{"train_examples": 45211, "image_size": 32, "bottleneck": "denoising", "downsampling_factor": 4, "encoder_isotropic": false, "encoder_activation": "swiglu", "encoder_inner_norm": false, "encoder_widths": [96, 192], "latent_channels": 4, "decoder_widths": [32, 64, 128], "muon_scale": "match_rms_adamw", "lr": 0.0023, "batch_size": 256, "epochs": 56.6}
Rows from block 8 of the encoder, named by matrix and row number. Each number is 128 + 24 x the weight over its row's rms, rounded and kept within 0 to 255. All counts start at 0. Numbers have three digits each. After the name is the row's rms in percent of the matrix's.
# f: depthwise 7x7 conv (encoder.blocks.8.mixer.f.weight, 192x1x7x7, trained with AdamW), a 7x7 kernel
f.0 078:106105122156131151126113103144121132117123128121178061106079098107112095060068124130138149128144127145128130124129113151138122115138120152153119130
f.1 089:122148157134130109138116147120134139142110102132132154167132137108106169207176098097114086094091102129133146138145154129146129113139130141089116122
f.2 117:143116147125108143142123148106133121135135108142135159146116137123125119000143125125150138147121142135140129151132152141142133121144117123134113120
f.3 123:118138141130134130120122139149125139123121127135098101107136130126125132255102131122123139105148113136124117128123101125144138133123132113137138136
f.4 109:095128142105127100121127117115144113115138151138143129178126117134138069104227127145135128109102174132159121138130134126103116110131135135099120144
f.5 126:133121142130157128132149133149139136123143145142167128149123115115131102000123139137135130136146124117143130133126135120133103122118116128126112138
f.6 111:115133123118155107137117117129117165133159129148152073151144150127133091020090110135135124138083135144137133143148134130136121138124124127142128135
f.7 082:096133096143109117119146129168196131131147120146124206167132133123147177117178169141120135110097142145133139133133122128126112129151122128119127138
f.8 088:120127117126146103105126118120146121131115103135140180138140108103137187073193142152131107162165151165130117129131153110136124101096100103128115117
f.9 101:123137152146131122135155127129120107131121103112165105148150146144149092113027169108127137136075132146138155133131096145103133131137133134149112146
f.10 133:124142113121141128119133122113130127121119150128164166173124119123134111000115139131116127158166134134138120123126128111112118125132120135124127127
f.11 081:134107133128129115113120135145124111132105134151131132158129144098132092027106107086143122165115185169157134132149135146128136108126126137134140128
f.12 101:128118109141122124124137123106140110119107108129117197094102113119117040163113076114127145123075091116112119128139122135128129119120132124104144123
f.13 097:102143116136132124153118159088137137139144135119155185153099126130122168169157130153136108143220149120129151127101138102137129125126122131135130098
f.14 113:121136131126142137120130116132139117126123129121144123125131128143124128000125138138152134125120141147133129126139146138144131129116136139144128105
f.15 095:149128125151149142115146103132153122124123129139151057112146115149155126049072105130116133167164151120139121103124142128150133130101142122139116097
f.16 105:139101131152137130127142148115138119149139124108125080109119144106102082043073147111150129080096102127131134151130099132127133121137119136152140102
f.17 098:143112142148161131137117142152147136141128126142102068145149143149174076029108143120135148123109127114133127149137134127137136149112112140141122109
f.18 082:108120108124136161116120133114125092127146113115092193095103156143092048118155134138159142098130100129127152169135140120137150136134147116130132148
f.19 078:159134147122131127111127118107089112163118161122105141076160143149105189169176122123127115118135095118109137107173135158130168122116137141149124149
f.20 129:122146125110139132127128129128130122152134135137110061096132125152154078050089136112130143129072138150136141145163139153162136127104147130143112120
f.21 089:108119127121144108100140128123149129120131129129197139132115109137147047066069144104127146119112121142127108091143138145105140145128119132114109124
f.22 130:133128134124118141122121121135117128114116125143116114106136129122128104255133128123125128131146128135126124132132104126151123116132114117130131132
f.23 127:131129136133146117137133124157110141137141117137103040087156148137150078219110142135135140111139100145129128129117124140147132124130132132128146132
f.24 092:117143133131146135146092151115120151136149118142094090128148153140137063135089128159118133091112108162160111129132155147188154097153127147145142100
f.25 110:124125129131142147138139114133152133120140124136133227169110129141128051062120146129135113131132120125140138137120138107115112128122138141150163135
f.26 110:125128129135142136125096153139129132132130121120095118118131124118139186010159144113149137083123107129145117141152140138146132144136139145125112137
f.27 082:137119140150158134144134168137116121131129155152126104064130101093120106145068118136151131073063102128137111122135107122159111146122117143122129110
f.28 101:131115114152146133132123124103124115132100142135087112160135156115148151000161131133134129145131136129153132137142127121127116124122126121135119141
f.29 093:120129120109137117126104130130125115136137147142117129155115119157131154000126145103139127186122135138133129133140121140121108113150130124130107141
f.30 096:149104133121138155137102139139131143122145125119135124154103127132132161019133125146125109137065167117140128133159149149100126118143129145124129111
f.31 097:130140124146106147125132135139124130141127119134127162145138149147164095012152134148119134177137147182131110115135132139121123118133120124139138122
f.32 118:125119129119122128129117140126103116117119122149077167111118124116106155236156096116115120103189135119112130124120129105129143148112133119129114127
f.33 089:132128117121128142132117111134103140133117153131109091140116115126123119062087093143133133153206167126124113131157182126113105144107125140114112086
f.34 094:112142131126108127148153141141148129130137137137134112117129119159165209199131138129119132136052164121119124107139134126143138102138110101143106120
f.35 081:106130145113130133128134138161168170114127149134120138163126120166179139075184136163137138130162163152145102102134146164132144113117123144143090127
f.36 101:144142133136123132143099116141168147137122128108128140161123124096089114144214119133116085162178150108120115137128117141078120122109111111095121140
f.37 093:121119140102111116120098139128131146129136140144130083095099129142114101234177141144125120124078099113119127127125107116117110129134123141149145131
f.38 102:127127122159157095129110155115086114111119101119119083139126127127076202183135149120146101155172145109113125127153123106141140132124137115154132124
f.39 079:132150116113120112130135148096127123110121151082135124109115103134113135235106137115133125134188085120124138139141117125128133145170126123106125124
f.40 101:124131130122139150148122127153121130145123137128092109124143115124121045054077119127143116082102114123146120134133132155140091120138145170133149134
f.41 086:123114115149118132105091135091117103114139130129118157148145136151115131226155143120130115063121083129124119145085127122112128145127129133148134125
f.42 093:141146150139134135135140112115118130126139129146122074138137130120116051030085128119126132122118120145158157125116145139117139127122159112132156120
f.43 084:136106136100111136082130146147150149140086151123120150170132146144127090095076163155145137105185163136133158108126143112126136110159141142155115144
f.44 095:126137118127125128146126123132110162141118152134118148121133116129141131254084131131124137146186128134117147121122124100121125140111118124131158129
f.45 103:097123125142119133124134112122147100132122132121169248109132129115123137172085135134132133125158114127126126122084100134127121128121124133124147142
f.46 122:147125127135146134124154119125137133134118120150172061145138116148157074146045132142127137169094136141141112124122150164124130108118110124121137158
f.47 102:112127119121096148138134123090113105132145093127182202154131132109137115049105137111119140135172138138150123138144133095108117119135134133114119112
f.48 110:130126140138113124108121138131114141133134105136116081132146140122119153140151170135133124123000136142138114132138094135123137143115142130132133130
f.49 112:116109135111093135123153127109134132118114120119165087123132137102163116213134107137121134197129153137135119112158171130134112119131116104114139091
f.50 098:129140141107110115147121140157116130132149139136109092079134158131131114013115129115160144136085115126137125116109123128157133137134137102125138144
f.51 099:123127138140128131111160126138126140104113123130144126125132138145141146055035145156159138150104115165164141148161159139120138159131138137127110119
f.52 092:119133135141130142137134138133144152144135174114171173176116137147156092149169154148147143102091178125151134140156130131160134103144116174159129136
f.53 088:139156132120144128135137114121114138125116131147106135125136128138122101000070128130126133149101157140141122137124125142134125110157142137139137126
f.54 093:123124158134143164135159106122139142123128129145082136099101147118148079224123086142132131104139123116137104138135099116124133135151162123102141134
f.55 100:121132106137134137133121106148164131128143127124127041181160133138143122043141153137130127134148115120117126122134162148105110127128143168126134125
f.56 078:164126125133133108116137147159146123134134128095141054161152127145161154153092182099116115151153158140167112122124133130148138139115121136134173160
f.57 098:110139114117117102121137127111113110115139126105134162142087097123139114241183125109124112141122147115120130112102121095109121116122121110121130131
f.58 081:133136157142136147131141111141132136145126123120091055101139150108116148046100114124121121125057146126117132139122149146155150148145136148128130118
f.59 097:160153152151143103155114137127130141137130108157134087159160125104129184080193171141129124082092142157124153139125126126138134129135122131136121105
f.60 085:119115137146095146147131103101113121121119122108139121127153152135131150043153153128112105118031127110121134094137143128122151144120133123139120123
f.61 075:143136086124130111112105147076138092103112134120120165134110099112112163207077093098121124119151132109131146135120138120089125126135127113108111118
f.62 080:124126141113149124124139121124158116137136128101139053164149145173149102049127134128150088158140122139125107138085134124122156118157143116126141116
f.63 087:129140129152129122141120132133144129129126124142142136121173132125127155217177128137110099135041093113141136132136130145114112112107146135120098133
f.64 115:138130131131125122144132141149150153148123107142154073131166143125152136042046170137143125131116143134144127152124127158138139127124143117127119128
f.65 098:131113134143141138111132138135127137122116146122132068140103087104119078022128115096169139147115130127118110150126142132123118129129125153142141140
f.66 083:118131110120121129119114116107144137117120137139121106106126123130129135244154124131089131099066101121107132119099134132149132137114100128138108108
f.67 073:146129140150155137127124157137180130135135132162081172159131132165131075196122126113127169085100113134118103124123133158113150125131131120134139116
f.68 073:101132108129137114156102138138146144104107117147105104105111108140150052135127122126121181176188125130116121115131124112124077135101129139099108140
f.69 088:120132125112151116148129129142134152127120118155150164108121109157113125239155115129121122105090116142133104127115097130115099151127109097103148143
f.70 085:136095125117146120134144153138123131109135134104077126126095117122147126197075121159132113121047174113128130108126153129111126110123118138145139124
f.71 111:118116134109109148141123131078059115151144131115137173110106144124112134120223115122111141153154149121123122125166122114112125114134119124110108140
f.72 110:124155127117133129135104138111147151137128130111123151113103143132134117000159128149132122123176149119135139125113115111148130123147131150137136110
f.73 099:127105129134123122132117105146130156114127143147129050151132154126134132150232140149116101131163153117125130119109097103138117113136115129131142117
f.74 115:119104138106126148113093122125144134126111136111134180139100109109145155046189122129129140158171164140124109115155146122115092124134103133127120133
f.75 086:122105111119128119137156154163151132146136131123154075139149113132170187061100159149127131157084164115145107145152126141131117118122108108129136122
f.76 109:130145141137131126127143134117133118132133138108168141159110120154138128000130128133114123177151145120138134121118157114102142136132114132119138112
f.77 131:122121127133137130128120129112128122130121118126170134178129113121122139000136132119122123165134149125131134118128148106122121132128122143127130113
f.78 111:138133129112135120107112120132148138116114131160117068124119145140134048209138125144126121104181113109109125164107130126136120118129114132108148113
f.79 117:146117121146136133133133124124137131127120121126143072122116134150134145000106125127138106170132154141119131140130149120126135114115114127137146126
f.80 088:126137104140133115150135102098113114138118106089102110141092117111084117156111082117150155178168151120118128096090153120116085127098119139102107102
f.81 079:107165127134110128154116131107093129109146110132099063104095133113129160136138099109131108185184128154159105125106119125131093122097107131107149125
f.82 102:119126123134135123130113128138140165134120122135139144143150127109143078000096142144139128134116131134147115148141138142144121110128151146135131139
f.83 086:128111152107158163113117133128123150135131129121107150153145161129134139050140153109110116082052118103120128110102109133150118130102120130161119109
f.84 100:112124127137120129120133112127131128130122134135105099118144137143140083255111139141126143118096128118144125133150129134123109128123154109142131151
f.85 109:109103140136115099113136151112155163133111113116133163116139134141154119250154120140114115101121148145099136143128137134130123119140129106117141117
f.86 079:150144113142112135124135137142141132122130136114113172150123116143138119017096116124112120142168146107167156114147144108143140123112122141173124121
f.87 096:142143114140138133138131119147130137124126139150138095132132119121102009078094124135158142145127149150129142145125138155136108103109138141109137148
f.88 096:116128114123108140119148123110155126113131134142143168169072127126142156207061122113129161108171114119121109134116131124108144151142125115103113129
f.89 105:134114146143145157142127124146129146166156093155148142105147133125149038049076125138120137125126124164138133132125133149131127120131127131126134129
f.90 101:118145111143130130155127158145126138146113132112112078113107140133095095025096111120157140126090108136106115129145146133127103119126139161148137113
f.91 085:131111115120152140099095151167093119119127133164116118140137126132136103113156120141086132096227115110123114139138124103164167140132104131134134124
f.92 090:134118124176146139161124126112122141118119121127165210164125135118127122081162116124126139140057131146143128130112130154115118113117147091151152140
f.93 071:145133112146114139170113113123097143151120139118132131080144154145121134132019138142152120175110123107143120136144130117129141104123127147118109099
f.94 111:119143146108150120125134141132108143133126150164112059121121113133124059029109125132139125128118132160142127144143146126140128130130146142124153136
f.95 115:110147125120130103124123147089086107125155127116126202149101151125118176186183140130122122124132069138136138127111111113139128152140136120123134123
f.96 100:144128131121143107137098131123149144141104158123110189116128115117119033212136124133132123110129140126119138129137150131129123130133101122120127160
f.97 070:108140139125122143121119122073124109121101096151113086145108119132138105046068100140124120127149107115095117130113151118117152111098147135142160136
f.98 097:123120135128130141130143106125144117119145125129106118073114146153150067206116166116135127165064079131111131142108134126121139133112120133114137131
f.99 093:125093131143104097097124123167133158126102125166162103187169120155160099175146161131157148114084156141109137137131107132125120142133124125141125104
f.100 064:092116160099098119104145118127139139159135102112160143133100153137117195110121149130080140141094138109091112100143093123136083091113119135105121140
f.101 206:130129132145134125128137130131151130126128128144148176143133135148150178245177144154132136143164149141126140132125153135131134122132134148134131122
f.102 116:127125128149117123145142125110108123122113110121149155156096124129136188052134119122115143183200168127137118108117144148119111131115118124115099123
f.103 078:147127175104141162171137113111125122124107161127120032113111158105129089157100121155138122123141121106132143115129091109121130116154108124141128133
f.104 098:130118118129141120122164097122113142112148111123146109138130129126139179125027147090144144145065117142156139135144111147126143140139130118148111135
f.105 080:128140122137115139147114103095121149124131142144132030117165157119107118167150154152106112118172171131147153132114101122124142129123111102137130153
f.106 103:117139133109089117151105117111115087136156117119184214153095122104096144163158122105121118117157125102121125125107115111136121113111129094126141133
f.107 082:124127135130088116143128109101112120121112140123156192183101120146110111052162119119151164120102126109140123114130121106085132140142149106128142144
f.108 115:118117132130119110118132120144134134112138125130145121129139131132156107255105147132124127129096136133128130126137143146103134120122123118116128134
f.109 061:135166138119120131125115109124125147102127151117171131091186111110169075107051147135140105144158135115134151136137083130128126130131098115126127133
f.110 073:128176116120147108170168128132095104140130105118150086112100128138160047171145096129119130146107126120132125163116143133119156112127140140122156109
f.111 118:125111152133105125108129127118121119136133133124120142132126138129110133255149120135109138094121116112141106141127125130124141137129134127123137126
f.112 111:108128130111116126107122125129121131100130128111142159127124116126127150255130121118105129141151122092117131138118124137126128132149113131129126123
f.113 084:105128114101118130159119132119093097146116150130106034118107125139144090213136122103117147125102114117109127137123131131122127116131136141119117125
f.114 092:110108133113131095108122101151100126107119125113178180147146140113136105091171145112172174127093132122131110108117060124110126106117115133112131119
f.115 091:131117110123135125129114156121125113138120110127158166154154134112127193039159116106146141122196140133150096135133122110125099132124122136130125126
f.116 108:123137100121119134144130107110152156105147136155144065162137132129164110029154123121148132146114164133140135108133139124117149130140103157137121118
f.117 095:126149100144126094121116100120136140121110143158171131155140104128129074197087174143127121161114162156114121160109122153102104133105132132144141121
f.118 105:127131133132135138137137125133125132124148144123141132102112153119104149177000093109136151121141137104116143136131132117129113134120124129134140146
f.119 064:111137161153154141105134138133116089147099114124095199154134101131123076175152128112116123120096121126127101123131177141140127095115101159125130107
f.120 104:168101117149133124115130128160126133148133113144103167086159109101130167175042163120131133101125105157125120152117109150135121149116133112125119138
f.121 082:116166139116128112129118155136125146149160146131132035142111122131152177108127146129125123164108174156104134131087132147139142130107138101151131156
f.122 117:132115122121116119115135134123072100128121140103109142105125141121092162242171105112140129143139111110126119144137121120119114150132143116137140145
f.123 115:128136104101129119134121115117139153094117133121133161123144114115135196199165144119112127163209154109132131122136100112138134134108117130134116124
f.124 101:154117141129131142116135128153130135127112104122118104148134115128143086000115128145140141131155137128148117135137131122122111128138133142141100122
f.125 089:143138144156146123101143139141152164140121124150128198114141127135145106075199169169107132114081118131114129136132150136102125115110140118126133113
f.126 096:141124091154149126149109109107150125118122127137151174125142148149153147242122122112157123134115106150135105126129159126115141120127110140119127152
f.127 119:162120117126118138134137136118104117129132110094139161124112125124129163249169112105123111133150105097129142126115109110124124125139131107117110123
f.128 103:130124119124119134114117131097105141143123114141121148112131158131121162234044120126128144106145105137121107147116113131124144128111138111143139142
f.129 088:147121132099107122123128153150124128131113132159183085146118115136144179052093084123143141161111144130129147138162112139119111138116160108103127127
f.130 111:126155122158128119125146134128109137147140121126117102101144140134110089212073131121120115068115084114140143122098099102145151152147126133132146128
f.131 064:124142168133140092153124119131135126129160119169146081173120150125101112124053093093158162131134119145117098110127083128119127112133102117122124129
f.132 126:126135139132133130110123133130126121116112135133108143111122124125118145255129134112117130138153118129119119120126111118134144130145117121128136129
f.133 124:144106144133141145132129137166133131131128114150107070116165138141133041086060134139149141111085129142138134132131127137151118121141139132142117139
f.134 126:118142121122139114141136129130143110109164135126143112149136122127120126000133134122126122158106135119133144118132131134128111128105110142140119148
f.135 105:130119118139123114115133124124122135107130135136185220178143131131170193101129141147139146112089133159127135119127124117112153144132112138132126119
f.136 098:146140124136107111129130128122107153134127105120118124144122145127126140033162147130153100086046117124120139131117113108128133155128141145132098154
f.137 072:130093140085113109118124159139116132110100095137134063093103122148144156075137155139141098122064135156140142130151129127111120149127115151110150110
f.138 079:096134094143115115110135114117135100109115116124152082140145134132127155243178114122120127103126126095102123123128115122123130131113124130120116141
f.139 100:135128122105121122133132125113097158133128126105123153107113117136123107246090124144114129130164120138117150117086155116112116125158140145119140143
f.140 115:113139150122120129133119140128122106109110137122095166107124128143121123253178143142130117104119092116119118112132131126116133139136132107121118114
f.141 109:113107129144140132135144126135111120147130139149139147103151147147138112207110127128135129065057058147132109133144119138148135116143129136112131122
f.142 118:145132115138137131134133131129132126128151131124136146162131135123106106019034119108144131131152139120144140136140121147117128145118112130143130117
f.143 071:147125135108115162121163153104125106131099122131087121063100112129102115117064109112113161115090095112131139128117110109141123140099132102122079124
f.144 076:120124121111150120122082112122100135143132129088147113123128167127120118237126100127098092137094110118105138111130143136117115114105159120125137123
f.145 105:149101127105120120115155121139115116122113126102117145155133105128123142255128116134132133125173135130123115122126119118135130126126141115130103136
f.146 115:128136094126126129126135134142146129114117132149137090145136107124146166051118131139114116178213163114091133120118144103138123122105117119115123106
f.147 110:125150151122123143141146137122112100150125136130161154177112128140121106034144117121144142170074113163135116145117136147106122102128123107132158141
f.148 071:134105114142119153106103093117118140117127092122121113139127127124128059182062129144168133116175156098155130151121091135138128153115126129130128110
f.149 109:135151123122123124111143123119114105131142140125109082106113152136103088138064117138130107078064067094138134115110100096128140132141132110130136141
f.150 115:128137117149128124137128131127098134126134144117098097108111127142119122255152121141112124123162116116116122140127114114123124122122133109144129120
f.151 115:115132112126138128109133107131162126129101138129160089168129125125167128036076140133135132131082143133138107134142178147123113111134112141106126115
f.152 104:139138144126143111150139147141099117120116116112108157164144126133131220079073097121099114092095138154126118127149155141120112130123114137143106121
f.153 092:122141120108120113125119129130132138134102104147120117154139113143161144251105146151114092108174135130110125132112104125135113143135125127116127132
f.154 105:145129138126134139136114108129137124118130138159108117140146130139118075180118102115154129084022110115138133125138087114123129145148140129116107141
f.155 112:147145141145135130114133097159138123149131109123104095109129148160118069068041131137117132106083133131129114121112151148139138136151149127127129146
f.156 090:104144144104140118104125129157152117144105122156138155175138170156164117085137130144134146177153137129159165119161139141106147140125147138169146180
f.157 101:128118110128102135110122134107120124121120145133102183121132118109105249132146126103122126092146091132125122129149113112144115114144150133120130129
f.158 083:109145121166124112119145111132145101144168108136127210116097130138111106161056119112131125127086103116131122144139132118124129158167137150144124137
f.159 120:123133109101113117130120122124112116092129116128122121131135114129123170255158146110128129126131126122126133127136113125119130139125114121138137138
f.160 094:123124118130129111133120120093109134134114128132107161071121141123130112245144101131129115132171111095122125136144151124130156111127137144121133132
f.161 098:114109142111106139183123096117107113110107114129151159113105129111123111172227104127120153161115155112150117107129113141116118149123115118123114137
f.162 109:130108126131129139116141107112111108141136137110092076094115132127104086041089100122123111101087113110114140123098114112096150136137141102142128138
f.163 120:123142132121147128117117126124132123125136150126129128110120122132120086255114122116112133093147093133135128134123105135109121130122120114126117147
f.164 093:145107134139130131157149148114121113143138125121138068183134132136153193067181150132112119116142092112100132143117143134145149114133155154137119139
f.165 084:116101130109135116119106134153121098092108107099158144138135140112098165213123110119110074140109129126135128138098122113082119138141131103156115097
f.166 087:120135123111126121134151119135126101110106122104115169126133134136133083240090096118152132109113093125131099128141147120126112128136142110107115107
f.167 119:121116127119131131147122124134149146099141129154162130129105104134159104015157134156130145183133151131108118119144153139117133128105114122125110124
f.168 092:136140156142131129129114109112140134144114120119105092143120114138097054043120077118143106107129130096137148107115154126122113133120154129141144095
f.169 100:118120138140138124118119116123139121121153116141140115144110121125112108134144130161128116123000164110148130139137153156096139130124118111118143121
f.170 100:109157107122120124123142116091089114121129137118142112137138141099108191172171140136108108170203138112116134120100098109101131116130111115129120151
f.171 098:103121134160106111120142138140107137131126122118102166129112146144141139249186151151121123145130147121128118123124122115129141139142138111115123130
f.172 089:113125148139103128116109139109113119126114129129151146117134132134128150000104139158131131137124144116129138127105140107109134136130129138139155123
f.173 088:142131135117098123151146147136113114145116161124121066142110126130120086067091142128132115107058087128152118129133150144171127132116125131124162142
f.174 082:161111130119134142118147148127130132115125114142114124118140131121118097009095140127130117094098101108112119148123102120112110153123133111169134137
f.175 118:126125112129117123114125138110138111137131141120125166154123141144119126017204137123125120143091151131130127124152158117129115112144131149144109119
f.176 099:134126121106134105119134119108108089106134097095094142097111084105089098177116064097116115119144102092131133140114109094091118125118120114117111130
f.177 109:100104138126121141131140121128139115104138127101177182168078116131129132095167133120090125188099159108144118125141161147107115093138101130108128120
f.178 109:115137125121109099105116129120094112126116127131100125107137119128113163255127136140130115107114108104139141119128126115139132134117134127135122132
f.179 072:151139118103098146160148140133103127134138153130128116130137154141151080048112151130119151104067132147154146150124113112139131169135146090109114117
f.180 107:135128102128112124118128136120152138117116099133155127166117122090109187051176133102122107161182169138127120104136151130120122141114114126139125106
f.181 096:113170092142131117124105136127105136107135122094077135144138109118090101208175141107113138121179154103111117122118103128137139136133113122139150116
f.182 085:117144124131129103142154127112116113163156124115112099126138144097126118046103134121141111073040111125147142125145132125149137124120147122125129118
f.183 102:156125120139139134097108119107088131157137153126166181130136113130083068090110129118094124200140110104098123131133144115128113130130127101128131140
f.184 105:138123137146150148131131128142163115130119126115116094155113128149133154020139127137148155128083155108141126109140146166112127116132156162109145128
f.185 086:151111131119129104116111108138141094111114123124129144133070129124106146033153103118116147104069116121119111103147130114095139101144115114114134119
f.186 124:124119131131124138137123127133168149126148114141169152164131107144159118015127147131100133151140171143138128112144165147129121143123122133118130118
f.187 102:122132150113132104115145145159107141122122122123165003108123126148144153166106145143138129129158116117124115123135137129135128155131140149119122141
f.188 100:108126113123119127133132091122144129129139121130168083131138157121148165027164132141131136193162146127123129127140126158129118119127150138130123121
f.189 087:149164104123089124123136144167143128146113141119133042118156136129141179193150106132120118112120125124113120109139116112136143138145107140142146089
f.190 117:123140114140147140124142123134146141131116120121142097160132114152149133000088138130125125143121153118120131127126155131117125117142136141132127108
f.191 094:132111128125150135122123150110133121116127114115140204089135131144133223204106122116146127105123117140110124132140144139129121129125121114117121121