{
  "image_size": 32,
  "encoder_arch": "convnext",
  "encoder_norm": "rmsnorm",
  "decoder_norm": "batchnorm",
  "decoder_activation": "gelu",
  "decoder_padding_mode": "replicate",
  "decoder_block": "basic",
  "init": "torch_default",
  "max_steps": 10000,
  "batch_size": 256,
  "weight_decay": 0.09
}
Rows from block 3 of the encoder of a small image denoising autoencoder, named by matrix and row number. Rows with one number belong to one neuron. Each number is 500 + 25 x the weight over its row's rms, rounded and kept within 0 to 999. All counts start at 0. Numbers have three digits each.
After each neuron's rows are labels from the 100 images, of 14848, where the neuron reaches its largest size: "responds to" is what is common among them; "patch colour" is the nearest of a few named colours to the mean colour under the peak. Only what is clearly more common there than usual is listed. The data: photos of plants and fungi (iNaturalist).
# gate: MLP gate (encoder.blocks.3.mlp.gate.weight, 288x96), inputs 0-95
# fc1: MLP up (encoder.blocks.3.mlp.fc1.weight, 288x96), inputs 0-95
# fc2: MLP down (encoder.blocks.3.mlp.fc2.weight, 96x288, transposed), outputs 0-95

gate.22:549474513458502496506495513499491528529531485518538449491494536500521476480478480471498495492464516519469539523497509538494508560533492523452475449493461508535516499488495482478486514486528517504476462497477512485496512520467528508463489570507529481476489509507486489518544505521519544481
fc1.22:499482513498478489476469549514495467522554444498525480531474521492487517494522498531496488529455495502471534475499526485513525570520511509469486463465495493485495533530497499462527494500508457533517480506490513530518528515487526475448452524470509504438501481488483499513482519479517502519
fc2.22:502541464478467464456457477517508504495497509514517519534498488503522478524524516518509466498471492494533539522512519439501452511468473478492495567500483472525491503510491504499440529534457528426513531504529530485491496484512488522496484496509489536500473477496490507507514499519531469498
responds to: class Liliopsida
patch colour: cyan; blue

gate.203:536507503498542503409476463537469518470540528508533455518460528476516488459525521476507509526517511503471519552494452518484488555488520490494506486484482506479482510527487484490503496488522539484545524491505524489481488481500525510476527512506459452506500491481476518504517505470498495516
fc1.203:513502466489525517473494495512512504519504475493486484491502522483472522460529519480482518519507474480500533484512490456479502492447491535524504540479457525435477496517452533491495489525525551471558540524487517491465482487551482536485472491479508475467519483499525502489502491444491521472
fc2.203:489520529524547478553544529496489501512513503476472517500504496551466508515541489483543495509558506487492527466495477500509487513538456506475535539460481502504456479517534522486483502505527519488462515464472475506543496511553493509539531515487510495503518488482518511507491488440479501507
responds to: class Liliopsida
patch colour: cyan; blue

gate.52:472460496528501521498475502484431494513505457513491498484556487511482448463502502498523500479531452499496483472511507467503483521493508460510520510507486480431514509498550529525518536475501532521519550503495537523530505511515524489474510533456503479500554507512506483458504510510490510473
fc1.52:503516497487471505503529488514520477520512467500460504530516501494516554476476513479516487499539486490501511468520493446550541494435448500497496539489525501540466481479515463541477479516458490523494475491503491523491506517497462535474509470459482521506477471448453496514507511494514508529
fc2.52:459522511494464488459519492530493476474486500531523490524531513469503426456466515507484498502531502444511473459478480470486492539506505524507484533529509514491489488518528475488492506468520498480521500489553491488484545475482486481517503491516517473446502533513534520486446463486515488467
responds to: order Asterales; family: Asteraceae
patch colour: yellow

gate.236:453469501494497567517498494482483490485543496481438532501525499530529503480506511493464501511502548506459481472499477524473510489472517504498513526481512518493510454478490525531522453489535477511506428496472503525483536504515453470520520532483479507489533493532501519509535502525486482462
fc1.236:541494508486506459462499501493500468522436508517556464464493516500505498521519499509485478479488473542541524533513520485534482518513487490488500515474479481481477512525501492481481543504482522480529571508533496472524482521524548544519506476500549476512486516460524515529512482492484532530
fc2.236:529483502483523514483512485498529501483509474500480486430507501487487538492518481496513481516495573501550515494510491475518506528513467501492479470467542509497480483487510488477508500539477461510519428502534516520538459483478526515512510509496503491494460468467530516461489528494489525568
responds to: order Asterales; family: Asteraceae
patch colour: black

gate.244:451497491548502503501481458479489500542481479499487473532460486541496522512517491620516483469520464483518477490499520525502520517496515527510513502504532503504479510498518562516497523499497496515493489507512538496479508470520465481482530505514471461489521471519487537478470514502487475495
fc1.244:481514516520494455527473489508507494497520545521498464491521471535492495483523508539513469531486513527518492507518498542493485524531500535471499480511496518529520564458542487490516455485486501539511567493485509478538487520520526473506470509481518526483485508530501480462487535464520515438
fc2.244:467488507429505483470511515470472509547550508493484537518465530522498498472544502509523505476501576511502524517498507496489452513523503490493480548519504556494490491494454514497488520490465496529487524517498550482509513504565529485511510474488517476475504498499473504532513501517484525514
responds to: order Asterales; family: Asteraceae
patch colour: yellow

gate.2:519493526517465470485417522496523484524498503510492472508501549537503537521484515469489485480464471477478505504490512528472502569496462496473474466486475461539494497493523480483495514508519559488510537470514468498477456489464511461504490522511509473517510509471496495506474507508517481456
fc1.2:481524495490531482498545479523502499490505552447516548485497502489482449507506504501492501510516545537499494486512524480507475448470536542498499530546481516489499500486512518537455505519494458487490478550507521529492515510563499520463507486462479542486506480508540463481479492488518515473
fc2.2:514616518496539498527498487506506481488528521501491474510515523486470492495538477451508532520486475464473494498500461520479522537549504556516495490515512526491505508505512499486560502486478487494507487486475477487519485489512480535509509534490497470478495506548523519479512506475504537538
responds to: class Liliopsida
patch colour: cyan

gate.185:447416491513479507523443479512439499486497534522535507515478499486500497489472484471521533474558460499490493477487495508498507478492499484505529505500539521435488497471506552510471505481521512478484520470510491492543501516525521508531504551492511510514531515535492500487504492518526488507
fc1.185:503487460516480502446495543530506497486473521537506487506460513531506464534512498465522493477519467479510490507541489488456475507515498487513525494527514457430478479479498509461513463489507517511510548510480538424524512492489555486497495473491511501495514544508537488514495478505513481504
fc2.185:536497496512529493534443470473461521517498530434543468469480524514557540506515528486526504505496476548496510487508514529482522467441461480508531464467485495472537507501510516515497521510488509540529534490487508492511533463493501509483509516528503513502517474493513501527531524488503478536
responds to: order Ranunculales
patch colour: yellow

gate.35:467470485503469465459450543525509512482468484510491483489511503492497536478516501452529495486498501481486507557490528536525506498552524480470528468530508514445504490484484551537513525538486539498466555501500476517509497480529539516468487501497479482542520500507473493492516470495488479486
fc1.35:494504506511508472495505472521463490497499520501515514505533471459488500458488539496540512512478462514483523460516502547481477515486499487494510504456502514543511540487498531518465556482492480459500456496511505558443501478517476478501497482436497469480546497522496487470496510505487468547
fc2.35:524491479525499513541444499494436507520506473530509533540470488468483511556497484493505490517502534547509483487499534459476499499498528500485477544475491518441480491500527505484487540550521480518486479511510514525540492515497483461479486488499527475533476517512471479476509500474548491469
responds to: order Asterales; family: Asteraceae
patch colour: yellow

gate.280:530506462487487499502530508509515480515493531531526496473545520533490488526530530497483564507566479467504511475481475480495511465484451559510490567541529494508496478489495498504475471471524509510516473464486457506473504515495453496479531516507487485514490507496469485488521489452486497489
fc1.280:498487522460492467486517498508484504485560488526490476504493528480483492468465499522483501552508494472539530527493490508481524544481450516482480462511485486563500498533510454483503498544498546491491548480501493476459530491510515484493490493497486476506504486472502525473478534438536474472
fc2.280:474529520542486486514509510479443521526521482485492468461553480510509567502483512500515482491508492508491513505520488498521490512494493503455485493530464533442509477502510498498501484475507495547521517459498503516511509470521493542519531494472543472506515468568534504539475465468534492503
responds to: class Liliopsida
patch colour: cyan